A small contrastive image-text model, trained from scratch.
Model: 8.1M parameters, encoder arch efficientnet, encoder activation relu6, text encoder width 320, text encoder layers 7, text encoder activation quick_gelu.
Training: soap at rate 0.0015, 5000 steps.
Data: trained on photos of plants and fungi (iNaturalist), 90422 training examples, 7.1 epochs.
Rows from block 3 of the text encoder of a small contrastive image-text model, named by matrix and row number. Rows with one number belong to one neuron. Each number is 500 + 50 x the weight over its row's rms, rounded and kept within 0 to 999. All counts start at 0. Numbers have three digits each.
After each neuron's rows are labels from the 100 texts, of 14976, where the neuron reaches its highest value: "tokens" is the input token at the peak. Only what is clearly more common there than usual is listed. The data: photos of plants and fungi (iNaturalist). In brackets: how many of the 100.
# fc1: MLP up (text_encoder.blocks.3.mlp.fc1.weight, 960x320), inputs 270-319
# fc2: MLP down (text_encoder.blocks.3.mlp.fc2.weight, 320x960, transposed), outputs 270-319

fc1.539:469481571493558430469511484499472520552456473504447458490546483484445483580490487526466521387433558449484577481460428450510577525501405501504511385505
fc2.539:489498519513501504488515470487555497434527512537493497424501468492511497472459480615591429424401584502491473566475402578514422416479542519561516472529
tokens: "pinales" (40); "calluna" (25)

fc1.420:522428530587442432518484677552468471469500468509440598562603451446534506564496539519535472510497456491498404486431473514552538499485505462462535531512
fc2.420:497525518515480496429541375399535500548541443483501428538495447514600526426418447464526461457426548487424473592480445461451557556465507461537441474468
tokens: "phytolaccaceae" (48); "ericales" (36); "apocynaceae" (16)

fc1.656:516480553445408470559532508392510440487492565554546432516495521420464433584441497461567441515484492405510567583507487461480457503539473507528477459434
fc2.656:534456474465480480498475541483500441459516514576568494570396510459497466552464412497544425459597531473522490553462543415538452466504520484570480491527
tokens: "polygonaceae" (58); "urticaceae" (42)

fc1.211:492544546487564563526443574502584408489453511537458513467411481499475554486512525524517421499533487459485468528511563440549443538453518515495619540527
fc2.211:443460525523540469508512442577499469527556525494489422537491544506536429463509453475477522531593568479495539436493521410512459552498608443553459485506
tokens: "liliopsida" (60); "odorata" (24); "sororia" (16)

fc1.268:510516487471612541478504524402519541536475516486527527541448540454466438441430470568511560580519445541495560451489495543542364512482430399537533532574
fc2.268:377497492515490527580511530458519490534465517462498552446504384434440492452586452465537505520407473434499527553582583465472491465427456484466450533467
tokens: "rhus" (57); "equisetum" (27); "foeniculum" (16)

fc1.746:542576383437393584414494584498477550507458443533491496447542440512585486459536565450596488456525528521474513527527506527511454440443459495507522467431
fc2.746:498525465450464584483521542540465466491504397491484607433575488492545461534537510560596405405549546474526456635500550496529553389502404552424501462373
tokens: "tridentata" (35); "juniper" (34); "baccharis" (21); "california" (10)

fc1.286:483515533420533407473533562478555417481470545612539523449536528534546473499485553494492529489578435523484501620623466463427558505441582516620451528531
fc2.286:478506578495561486537507507533543492421547514508455497486525444462622475430481526517428511509411480493531513393461572557552501505618530488527512575574
tokens: "pinales" (100)

fc1.128:469496499481550454396469410499540520452405533555403439461437468565485520495503479493515551402455576536599525540499490518402530484549471498486480538593
fc2.128:382406502427441492442560492516516474540428516477493528513499445557486592528436534496496554370509538482450477552473415533519524508447454500547568484421
tokens: "caryophyllales" (43); "mullein" (21); "asteraceae" (20); "evening" (16)

fc1.163:470491502516553587514504477483536436443465479412552348522481628439566479490502518433510544528554564599598541521572537422537568395478523548503510535495
fc2.163:448499434527359369452488492576484520501552411523469564493457428552527428547525512552424506420471428401502529428501491493419508535494486535496518577573
tokens: "muralis" (67); "oxalis" (31)

fc1.61:466516438546530505478491452481443471547621532469471485611510511583557554385564485475446434392396477454525508433517564580544502470551457442486508456522
fc2.61:472412562518507520523415581561427481496559575546450504487477438525532458396470552402502517547482507476454542531477530480504531569497547514491507484523
tokens: "vicia" (85); "populus" (15)

fc1.685:569499489457536560481458556508446405560539530507446522505513594539539512493503497505550463430467434501503479572512531491479512397514595566461581487568
fc2.685:561552422452520529513531453445567488518511538635542482484544450502529484461503450587504519472518487625465547458507598438535517548478486518537536445491
tokens: "wild" (39); "proteales" (27); "salicaceae" (18); "magnoliaceae" (14)

fc1.475:435503508437417471476552528491577490513452480470442521468480613466459506524418450427492473509506477430426470513544538477488434508494471535554468484446
fc2.475:531487561391553516589422500442390464429460550518559491543477461558545457528494437455521541505534538497475574433492497487534567450529478575558468464509
tokens: "rhus" (74); "angustifolium" (26)

fc1.282:447481429476429473389425616528472569519544466528515514470519484515487544610376555525467477516556511488484523415558476484514447562420473460563580423452
fc2.282:452531444491500477506528515560531581515470547582424477437419435476545470451485567459558550436574585471500548508529569483552526581476482460446499529420
tokens: "california" (56); "moniliferum" (36); "holly" (8)

fc1.120:524445491519572485452541444499577536525556466490577458569503524517499519448513408585527530572568474568589525529464570419488498437512471398476470476483
fc2.120:473536599445534442522539554592359364542442464459512529465453443509468504514528484457413529482423514486496542516499435545511517455446562517488545515394
tokens: "caryophyllales" (45); "fox" (35); "magnoliopsida" (20)

fc1.155:487569533453534519578503535468554480492430589541455510490440540467520448507479531548435421488473448436471604478590451412457526555537482469522536474467
fc2.155:567516581500557485489553460464527511512495551434469601488484528501464506537534616462595529510491532517544491483524546452599503436472495451547499589501
tokens: "liliopsida" (100)

fc1.495:576500445499482497485495555536559516590452443472597475438502487461480525479540518482516446547495446532492437550500532539442571493454518529618464492414
fc2.495:470542478501514494550491454515599536535466526402532514436518522539478519562530565552464439526510421512479484437476540587409505434449418441497551479495
tokens: "," (74); "leaved" (26)

fc1.194:534463517511431530328440582400559504445401478499478408522586407525480449495478495523480537526579505459497470539521500591472423437506483520572523429517
fc2.194:522600574495453528470546509387473405455577525483489429465587560451457493485547472528455500553542484387426600422472517501506480529466463505450512483570
tokens: "spurge" (32); "polycephalus" (28); "lady's" (23); "rhus" (17)

fc1.639:447533469484484437367491510494493531449502513501485493439513418439515506567495460411484463477528506505523476556443455520469557519437507554484459511632
fc2.639:541517539479580562529485532500543453551518458556507546513503543491424479471545463451543434487464567495551480521610436429539527529474525434488463541398
tokens: "all" (43); "<end>" (30); "yellow" (27)

fc1.320:484555580533532483442427435508438563490536535491386580501596563519447433496496436475501538410617477512375524484598461463402474551455495482517454546538
fc2.320:553503473537429492566496478471490499400433522505483619512550512427502479511584497508435505503593435548518535493535488455493480488556554512526512653497
tokens: "family" (100)

fc1.680:523540412537500562427491555444495489511495496507512492461553506512413501505561527418474495478448395422406520548527537414517551404512588602435521583477
fc2.680:528550482460526505461374502584440485539462498513473478561565504525573465565578432433469489556420526550455469496523452428455496484543594430506490553471
tokens: "agaricaceae" (37); "oxeye" (33); "plantaginaceae" (16); "perennial" (14)

fc1.706:469484528485506401587535504408431444573488597570444475513519508557450505464490543588529490404507547515514486597612479466422512447515462552502494437572
fc2.706:469484479434558472580451497541494449570508463489545467456496550439516378441595543507471461546493494510476490484460501473431553527473500481544541604571
tokens: "pinales" (75); "aquifoliaceae" (13); "proteales" (12)

fc1.229:568478422542505452488509511464484535548498452514392522540644522491551537485560483566475524513447392452415454569439500558455431469479456538602485443558
fc2.229:486486501589439541555538532502506436468490573557517538510509561470463478550431461544475582491565484471435479548478483532446497443478550504624470431488
tokens: "wild" (44); "liliales" (33)

fc1.708:613538529508520509455470507551481564448406542424463516508455532500414422482488472586419466474589522506529476553587438557557453582515443568529430642434
fc2.708:520533407490479472487490485520453535393462395516472559554512531503482441494601393597496492619587485470560480434608495502463446526462456479468477588453
tokens: "family" (100)

fc1.532:459466529515481483466470630472518441478502533518450556414430613458549528490554456558573448488491525447447428480465601495474532487534463454488484506510
fc2.532:539446484456446476524442474532477514486491522502524499585511506599431450534452501441578494516480413441567440509499527390560528400550505467512511498553
tokens: "apiaceae" (100)

fc1.435:461461512470512546497531437542479443495550512507504457445527548463411424561515495455524483526483436517539386497447558485592494422410397449533525492480
fc2.435:436580519417495384447421436505501500536489481479435495529441526520528482485443567388525434559459478513513450548496501459452498505578538486473439461511
tokens: "liliopsida" (70); "sweet" (19); "blechnaceae" (11)

fc1.606:519449562487464567418498529364486490444490485507531440552593508555514572548566417460572477430421466485435468520546445551583517514528464442403544452494
fc2.606:496472507537451651462541482436560478541557460413517523571463462498457461509540468433493538501487509533487489516513512489560533543437470472430488505520
tokens: "loosestrife" (36); "goldenrod" (24); "butterfly" (21); "vulgaris" (19)

fc1.212:472475412523425556513433461479550540533500474514480557480554458537422604554567488576519489487436519440538497486564425495471477466483524563554401505528
fc2.212:490446455539472531529523474523458501445592435536448608488568539564511499530453483501455452488503442431377501547521518604469512435486476464537448455378
tokens: "rhamnus" (38); "virginiana" (29); "serotinum" (19); "umbellata" (14)

fc1.661:479409416506497561623547559513569531585451503437484559526533579394561463541530559589519509559469471444473435585475582377522503367480483454417424509539
fc2.661:561455479503478537549532554483519521531494530594599552556508441508420445481370484500549540524406464455554488563498547372485518436465501472472590390486
tokens: "apiaceae" (58); "urticaceae" (42)

fc1.398:416502580470518458542539562512493462511455473419474489513503557488519542390455571537380545491580534545461576510542510441523558446472462530506489493442
fc2.398:484460551499531425532577569511406481533458488464460514438582438454505421513554533511532429521534613538498523490569435631522556552539561521456524586444
tokens: "cactus" (100)

fc1.34:456562495474549494436364496451448473529485489419578500497488453485519438480484559543488486517466521486582444450561554490500524462470495436507499538509
fc2.34:510508371448519489485449545510454477468577501493554489613498533506445427453509508549609426448428482403429534454572544575474519546446462422426501454526
tokens: "spurge" (39); "tridentata" (34); "album" (27)

fc1.176:487399517469557488507521559538470467447434476532494517491446523436448423569450475550444489530475551607436525470601483496444573545429571549567561516439
fc2.176:536414550581516466548451412639580463485470505477426543518448424543505446473508444493515450499512518511431515514508518578505452609551517452497459519489
tokens: "family" (77); "acerinum" (23)

fc1.223:507498561457552543534407567442466549509466550509490533504466479525487468611524422484572503495552499452501444423564381470637521521501479516480555418492
fc2.223:528471493442458441534514533474473563547484475507452473507472473554545549503500419425517495569571499476476604542538493572413536492459553547459534551493
tokens: "tansy" (35); "susan" (35); "solidago" (24)

fc1.633:452578406489560427500480604528464490611491536473568507561525492550517521526556487464499475561579424520484608548502465421416522613455476471568577520526
fc2.633:443597519496541439533535535514503475566455593456512554466551581514457549459528509471465390527519475425469554526508531516416535566431500439516553563543
tokens: "liliopsida" (54); "asparagaceae" (26); "asparagales" (20)

fc1.651:486574463485490530640477533504466494450523546557528500502592552380438490555560468559523591512510461509491497523526492440467536589454614426528470592511
fc2.651:433512535534545487490550538527567429448502461515513490532508437494482555474436477607502529528663538457553450531474444368549468661467502429467457557488
tokens: "asterales" (100)

fc1.568:432461499515544456457483501522464502469459503497547485564507523498490438417528479449447493495560477540509471565486430497493488457377500536460467461529
fc2.568:468501456457528537416510565474363552550483532437471411572515546570476414460463554494488481500499543533568408486498467538414494516533483470436539432500
tokens: "candy" (42); "blackthorn" (31); "fennel" (25)

fc1.422:514488498546433471451576509515466483489493525491418475470548522545523520484553477418446523415471552456494607450533432419445458531503416411435486486395
fc2.422:540532509467462484494514456455515489485512506437508541468513460520421411493403423566513473521597372514425487489491429517456551430486584545483439548530
tokens: "pinales" (59); "aspen" (41)

fc1.498:519442483544518580556518552487486605552528498528459413473423657550442591501508473554573424368497589552553532524527505531498349513542523453416436523539
fc2.498:580519527583516506526433456542556550498522426461528477608466532425484484534434516496628497533509527424435479508494512423513455513437453479541427538473
tokens: "liliopsida" (30); "asclepias" (30); "gentianales" (21); "salsify" (19)

fc1.578:490457434495515467499454474467596478566523472461535485584519494487507544482424475501427493439573386517505516514471540531504431509449492436446378563451
fc2.578:416514440422495567527511434547478425530454505521468488468461464517456423478481541538495463511420489631481469516512519525436492492559495474564541534470
tokens: "polygonaceae" (61); "family" (39)

fc1.186:448400502430448546480580445518505546441499470531463444528544506529543544496454496521444638483442561514485497436499418445320571596436466490539527570411
fc2.186:497500488549542474579506543486420491580557451537586480478519532400539567477563522559496411514493559486483462527429528467634373544515564469480463467546
tokens: "asterales" (68); "draba" (29)

fc1.227:526523508528512511601504494486528458564444611497533486480468472390474553515629514428461516458466479596476523484477539464453582497450455511543519470513
fc2.227:450547565467487443431503534565444530602446524429482506457508399429541541535551597360503572505490508462479572474490492505531487511484540445441481469430
tokens: "," (100)

fc1.89:415474512550526496438480570527563472514430529489455485445431476555449482495526555489424390524465440555422484494505446500511423464488463541442539454541
fc2.89:523434475512541370554447470558565417622457601586443561448372466456494496537518442536498557481523548441450492504547534512526598509490419581447523614524
tokens: "hawthorn" (39); "bedstraw" (33); "hedera" (28)

fc1.736:460497539501463467547468436466478468394473482599520561549410457551484415535477475517491498493502517546518439490525539526652425470469555582544352570497
fc2.736:410513490461440519491625534452496511431509584584499509528581519502501538507392522519547515471462458415542510523498492572596511543601480604493554426572
tokens: "acer" (80); "fagaceae" (20)

fc1.416:564532467531540490397467561485555457553487486515553497464539530487397431583501478566457502504550493468479506466474498534532404412476472525435574438466
fc2.416:494418493547472527467572598623620577503499427586463517485568507530561498593454474595441461514493580480505497450575534482499473464540465528482442541563
tokens: "apiaceae" (85)

fc1.761:526458535520472543562518500519530528450489522460435531577549554482598501433469468491394465455399557445498556524475388504541459504462379468460604570581
fc2.761:414502449521446598490542509405473453436472429441529513573532504447524503501481533442491542501551492515522543553551497571417492479476465503513495433476
tokens: "wild" (46); "mustard" (36); "speedwell" (18)

fc1.429:486453521515513433497478512558586368574516545440558527586447485494571441496474446442559459460498448510486515503557523533491414484464492401473510528484
fc2.429:514523531525538534514565453554524505565587465456546514443442514572459497536552474403581474577449488470465426533467544510537421556586466456431482485452
tokens: "knotweed" (41); "barrel" (34); "hobblebush" (25)

fc1.548:576487442543473530451437546476526460486529464576555526517448565401497496450553469635397490499515515568409488512521415470479455536471484569485381594562
fc2.548:507474517550498412543641557552470492485499495485457496428476448596512558409537487439522504525525439500366486415521589471435516508526415443572474518437
tokens: "viburnaceae" (100)

fc1.724:552456464538471594473518460456437470589463407562417439518520512525451498476478463442518455527430450480517491588564487396448559549515544467427484615449
fc2.724:581480467432485510459503525486490542478459509478538481643545578490500489473491542526457391448531492559473454501489486454520602523387578482371498491510
tokens: "polygonaceae" (84); "plantain" (16)

fc1.55:427501469505528453469530607467542446467486617546565488530485479488515514446570577514512582362524454492424493538484412418558462463540513524551528481312
fc2.55:502448500499472447418558491545488456482491524431554492481424526494529481585602541536424366570440576478463482531512425556550436391397515489474470547560
tokens: "viburnaceae" (48); "laurel" (28); "root" (24)

fc1.93:420542423597476506533525462445480481485503494451507457419517568439522541371447542504505491494598460643447484444493532552500523511565456542503503495551
fc2.93:512494476571539533541533459505562443448488459426527517415477531530525505437506488605524558511558553462502460468505469533591456553557490461462499532475
tokens: "family" (100)

fc1.522:537488542503429458541569468547553493552508417500474503442509410532616369500541476431496517457484485510497490443609539542476470547468446476483514472505
fc2.522:467486505511472568496470499596484431524444509561488555504602469465448497532574489448496542449499525491462481522481479484520476495485512396425490548529
tokens: "acer" (71); "rubra" (29)

fc1.750:419564518538537549426526501543534499602595459500398434618477599417541448486428506505526506495566466525480477606472449464469470519457577423553549519496
fc2.750:503436600553550476544526546475396531506529464432542512560525481523540569492463430513557485564431506543514493543461472460489566489488529447521571490560
tokens: "periwinkle" (67); "boraginaceae" (33)

fc1.238:544515451464555558526457572559459521482528525455505481507535470489487511504624520578487555446508484512601507485567542459531534529432427474492557505449
fc2.238:511519458493541538485488490482517581559537504463450494538493539522447502466454510529530487558554501456519509521547479547566473510491529539573522515503
tokens: "buttercup" (55); "hypochaeris" (32); "family" (13)

fc1.192:479578475493484527499492608454460503518534492493485548493564538561540487556501533439484494522493497419480440535477506484538569520453515400429580551446
fc2.192:429571568453523489515384517530409565519470602488483554496564579568499482536529621482545536469482496495430523550442578479531548520487413384503458559554
tokens: "," (41); "araceae" (36); "struthiopteris" (23)

fc1.244:517403548510545552542459503411565405475420416500535501504423470491478529508381607462482483505561502482514464408569453426481613424473529491417575486434
fc2.244:444487469389526474496508420462494510539531501540463460536491418464553547573431542460516531403531465529409561454562508524503570455503519433402516534517
tokens: "muralis" (67); "geranium" (33)

fc1.135:507493423569419393516514546468479405451517562517478435510433536496551565446518496640464479456528533499494516502503467468591525524466550480490435446517
fc2.135:561512428489551470387494556539470400406566449544512540529591474529550591535537590526422396544557517439439483523479598624504476505568521493501469514525
tokens: "viburnaceae" (63); "sapindales" (37)

fc1.289:547420470465536555488441441599498583485518400418480553479510474506534444539538456467535492495565461491448469424524517469524481578456472574480553509564
fc2.289:523564479480533447518512534490514520490624462469532436516457494527468491441449488455538546562461514495440435552477494462547572514513454517421605472508
tokens: "liliopsida" (65); "rudbeckia" (35)

fc1.541:519561575466553460581395548507520558564420441522587422416426642470521562535547594484538463522552482463522534513494603499513505505507488463481599525490
fc2.541:520494514543449472492521478560445390668611489434538476417519496590521546466556533375543537454415442550578471505509554512417619462432509558506570557475
tokens: "," (100)

fc1.621:408366498507521384503423405534474500494480484501537404508444535506464630522538466483499521523411463514422472400553470341434428459440422480442464590401
fc2.621:488577471585613477425513460469468556546453569475566481575521586492468461502457561515489483576523531442506531598468553504467564419476638470502532484457
tokens: "caryophyllales" (78); "engelmannii" (22)

fc1.745:587447448466458418574485507464485450491472477474383549568557456498522521441441518451508568530536569461425533482513481488482490538459505520537524518529
fc2.745:446520615526522505505469475477433518451490512518499526429465535427407489468567604521511427522486537511473451526503479466485621522524556618488467447486
tokens: "centaurea" (54); "purple" (28); "willowherb" (18)

fc1.233:560514491385553509482489511443492445521528480481540479525569517507501445510548544453482516536498497475547497449528556486534499587447566474424529503573
fc2.233:434552548467474513539463427454536485490431468481539436472555557588443530443519536475494509553502530497460505455526566429471582464489461488425530408414
tokens: "agaricaceae" (37); "uniflora" (32); "hypoxylon" (17); "phleum" (14)

fc1.463:541492482542565398545433528514499592431422578483500484440513461502502573507433488481455511519581444529530473548482482479515464432585412521477568469484
fc2.463:461502474498505570448524378538555514512539432446497521485563544522496483431625500376523504472490578494486536443475512519528507429526532459515457525508
tokens: "henbit" (39); "common" (35); "scarlet" (26)

fc1.342:587390502448564520370463570508514538569505557460484518443535493540479491433546512492492468488411512510442571468422515552502453383492447509542496539438
fc2.342:527458500506501467465484574563576476476462488423482575490507513566519591488419474532508520610527510437526491469488550518492558546454471434459549504497
tokens: "california" (100)

fc1.54:476538495475531483563518475443528479506504475574560505530568483474598482575506484480526458439497440540514420526491457501582439513497445503497497527398
fc2.54:530503555487461538537545488498445583563516529512605499529560454563481459533532526488431541503373508448539549469546450441481521418614568508510568520510
tokens: "loosestrife" (36); "asteraceae" (33); "." (19); "goldenrod" (12)

fc1.436:521469519475467562551424486495512495492535477513604357423514457444490515564512516519522570484484461518521524525526513496468535501542545453554531445507
fc2.436:542525531499560671564561548506550540539481511479487521469526424553508522555500538542462524549471500447567454461487542408513456509446464485474575502505
tokens: "magnoliopsida" (100)

fc1.723:530367476336554531553475455435484564517411460569569503532513472529391501427505497460480503571510547437507593570469564524426506628509454476462482517518
fc2.723:432587511434425478437503351501503430468543447496574453486531496503531389484522553522534504488523452480530592409463591509466476585582489556548569434486
tokens: "cactus" (52); "mesquite" (33); "buckhorn" (15)

fc1.379:425483536567480443475549416560539406475502492484487484553565499578609540491533574493512502575423376538421488488432596423490427620576547552445470526615
fc2.379:487497453449441441473523595538494504522484550464480469487510483600549396470496472443483454483529566535584508509559486635574443493413511498501579386475
tokens: "acer" (53); "sycamore" (27); "populus" (20)

fc1.338:486506458410456446551561564498541481528595579619497559438474399494506435445543562430517563443539482472452525400566546487563403559497569548544523506508
fc2.338:415490504412478470528519471404550481382580509548450568514465546498548531471499470503492412475424541516419459463527499474468540549450408499565461548541
tokens: "acer" (79); "aspen" (21)

fc1.537:540509442531486420464478477423537490452511441480539433500593510398449477480456498526423479491508535504480474506530473448520564417456449459489433438518
fc2.537:486557538473528415533516420431526494537563556425500473416528532459467482545436524492446520453498436471428562540466478483470415416509488535475392485511
tokens: "apiaceae" (100)

fc1.151:543495544518416491415414493526535546506575435558589532418455451559431482421507585456540547453554514532488565496442488501426541503473421517403511537464
fc2.151:511555500457431532532481408562424474504564386533453493485545418623429550534533563494495577477582422433484476477504486489457485489508509545428458498477
tokens: "california" (46); "dodonaea" (29); "pearlwort" (25)

fc1.399:520496481536455527522431499471511521445403518465529403392575449555425498489451449482490476459470486429419431447483503575509475438438504550504486484455
fc2.399:517561534518379529487474428522466484447533565470524534341527455505441464495501500502468455417499529510457521373396568623548574482421528544542490528559
tokens: "lindera" (44); "trillium" (39); "fabales" (17)

fc1.160:522522578551509531598547518519514506458482475437479476521522512468484474447463534512539468464538472426554469520540469501490530493485479486424461421493
fc2.160:589509466549493525550411460518551520499462569528519419463502552488526458432441505490436422451616495564481513428525517478536528414524516622541509481526
tokens: "all" (43); "officinalis" (36); "caerulea" (20)

fc1.577:512480483519471551584519516434531414515485470466503537478500569404542468480385481554593485457442539588555441492402458418479574458468501505478478624542
fc2.577:522493493541590531499375485492417508554527504438535416446496445526531516506450467411500490573462531490434580476545484573553544527513530443494480398499
tokens: "candy" (42); "green" (37); "tar" (21)

fc1.514:436486478537524553545505464565449603433463499508416530492554526532499518475432527477478487465539421572525491482568578522512501425480476492490459478577
fc2.514:437477487481466478468531476494492489423470409585443566569474508521450469595437547522531432489546489513492524475546505524607513496396454519465469475544
tokens: "cactus" (100)

fc1.391:521545545494431561451462520489485560474538499466560462532465501492476385474528595478496484474517522392462567497496560486471508505456520603538660437487
fc2.391:393455551523486472578527552527532586616533515475511546461447581464439501506527537495536530430497543498458559496512505573498534404419503556506520520429
tokens: "california" (30); "viper's" (26); "club" (22); "dodonaea" (22)

fc1.231:490474549449534565467483509524547413480485511486465457582584516462509519407609505576585520463499554450490477483454472505559577541436538479563552452528
fc2.231:509524529534557426416450533476410453534508578489511528507513463527475504586476518562498503513618526453509504494549488456626542477445553520562601400432
tokens: "cactus" (69); "erigeron" (31)

fc1.213:534457471477536503555449414501481450504488501441517393546551451542398493507522391454497539568526521589463450586539526442439564505474447406557436376565
fc2.213:547478515420582497552536401456456467500565533449449476582509464556469417445574535567504580544522516557329510500531490559438517493559458449486456531483
tokens: "media" (44); "gentianales" (33); "lamiales" (23)

fc1.697:509394519377549519579528570499577470521515549496591545492605523489497552515399552504647461472459511465466482587475502410503436510428557478492519530523
fc2.697:481551545492571471570464489545564561560483523571538501486500408442464499563558478540503488541461471409543518533568460499448501501483528523488447490466
tokens: "apiaceae" (67); "meadowsweet" (33)

fc1.166:527411532523475477667407450416417449592446469487502509476510483540587535469543468465466569509410472492551506546478439481441514416606535474417546462478
fc2.166:542402487431496450442564539535526500525509475497503499491481424499450499511442469543534416453439480451450519530445466506547464555483519600341435416537
tokens: "pinales" (42); "eastern" (37); "honeylocust" (21)

fc1.459:428489502469548483520497517459624502523480512506590484478514534537511555521545482536516528401463460558456488516461433535446590566577507568482549476497
fc2.459:476445453523514444499491470474540438504480469546515457498476487539523409469445571519496545508441485438514523581451525538553460498572495556552494497513
tokens: "pinales" (79); "honeylocust" (21)

fc1.129:544538489551462562499549580497535410471475514500456554507527494471529418480461451628503565518577476535543605558539514400438507456502539531551458497580
fc2.129:525486502520502486514513422518467492438460503431572487632388477451524531404517486466538478530488470455553465506533528625590496490498542527592524526524
tokens: "viburnaceae" (63); "maximum" (25); "ranunculaceae" (12)

fc1.26:484545486440461538442558544567483491386468486487575543475496406459550425570560528480465427479447528489539525554602451475533427494526563426508514567431
fc2.26:576499494570503588445486459476522453453504440380526456459456529493528448408409546461433427491515531505491515495505511477611465491513485554475482514467
tokens: "viburnaceae" (39); "rosales" (31); "jumping" (30)

fc1.139:608456465430488515517490471561539482545414547542567568557526610486447475415545521485489378488573517569512445519506572541479533426510508515550538506455
fc2.139:472458562424457514539380539481521473569559507561482511459450456445546553600471559527554581497570496428530499451431518553574461470568578548563446587477
tokens: "trillium" (39); "creeping" (31); "order" (30)

fc1.570:429518565541521573472422560401498487434503466441464516537481436538527584509551513445493471421435516594464530462497556456595497513582490549444514529412
fc2.570:485420490390510477560522412449522514492530570576459545360536406461503456491468451461492463456452486416565516433407450423409520454512508488540461515483
tokens: "acer" (73); "aspen" (24)

fc1.17:505535638456507510491494481523564579540564559502448506423524479546443480454494517568447525544482476492632458448576516521555489451519528552506550490526
fc2.17:445440596483535492522537460477552416521507494426506616515505478479536477437499421559559514503463428479535640503506578562472530517452462570471514514594
tokens: "magnoliopsida" (100)

fc1.27:470468469548548472500495522441454454504442528515565535436509475534535491537520496442451475448606427484464583484554583524476525479501526510481493595509
fc2.27:461522525510576515601576480553525470591521446414445473448473464560442504516540491502546546446513535488486503521445516577471452436511457545502555432442
tokens: "," (80); "asparagaceae" (20)

fc1.692:505471635511426445422549530470474422446450470398447501427592450519519517490545448486485425527608445513464571467487547504554454516505470510503546545538
fc2.692:518559458510386484563561544548450450531525535506523491377567464472494506508466460501443488475555455527499408474400579463503450563394509451571542446455
tokens: "cactus" (78); "rim" (22)

fc1.64:588441453435381538489530504431564505453500543467475510470459484593460502543482450496514454470454434494503547425561460452505487499524436458551648478501
fc2.64:481567486515548504575475448402448469538494470527457448495479525529460469537472534484453542496506441593460519508458513451559484482513560495462575571514
tokens: "liliopsida" (64); "brassicales" (36)

fc1.738:471380523386477431518495578511495520505430513575455524470517522594497479467559444513497516494621463525432559539466548517492490550472555515505523510547
fc2.738:540554552510467496402489407522505501511558436413513517467612497401486569457419505463388450469469460427461502425499575530539490508537492469501529498601
tokens: "cactus" (61); "vine" (39)

fc1.305:437514438518539471467512421469433423364533524526472508535475496506550441419502522392543558482471537466560378569548479472481517507423496476504484512528
fc2.305:483592538544500447501497572523498426499524587459478488536534419527512504441474529494492408639578489505466477561447544485539453561489484579475549459460
tokens: "bladder" (33); "woolly" (26); "autumn" (24); "occidentalis" (9)

fc1.438:582595544525563436462439545487519497418539495525474512460486540490456488510467494492555414539475567549507527423447555517519371514496500473491438510444
fc2.438:482607462576535516481422475515519552444468493482511457545485526555387474426595463431538455496496510492463494537429542513463527538480488546483491522510
tokens: "knotweed" (41); "vitalba" (34); "shallon" (25)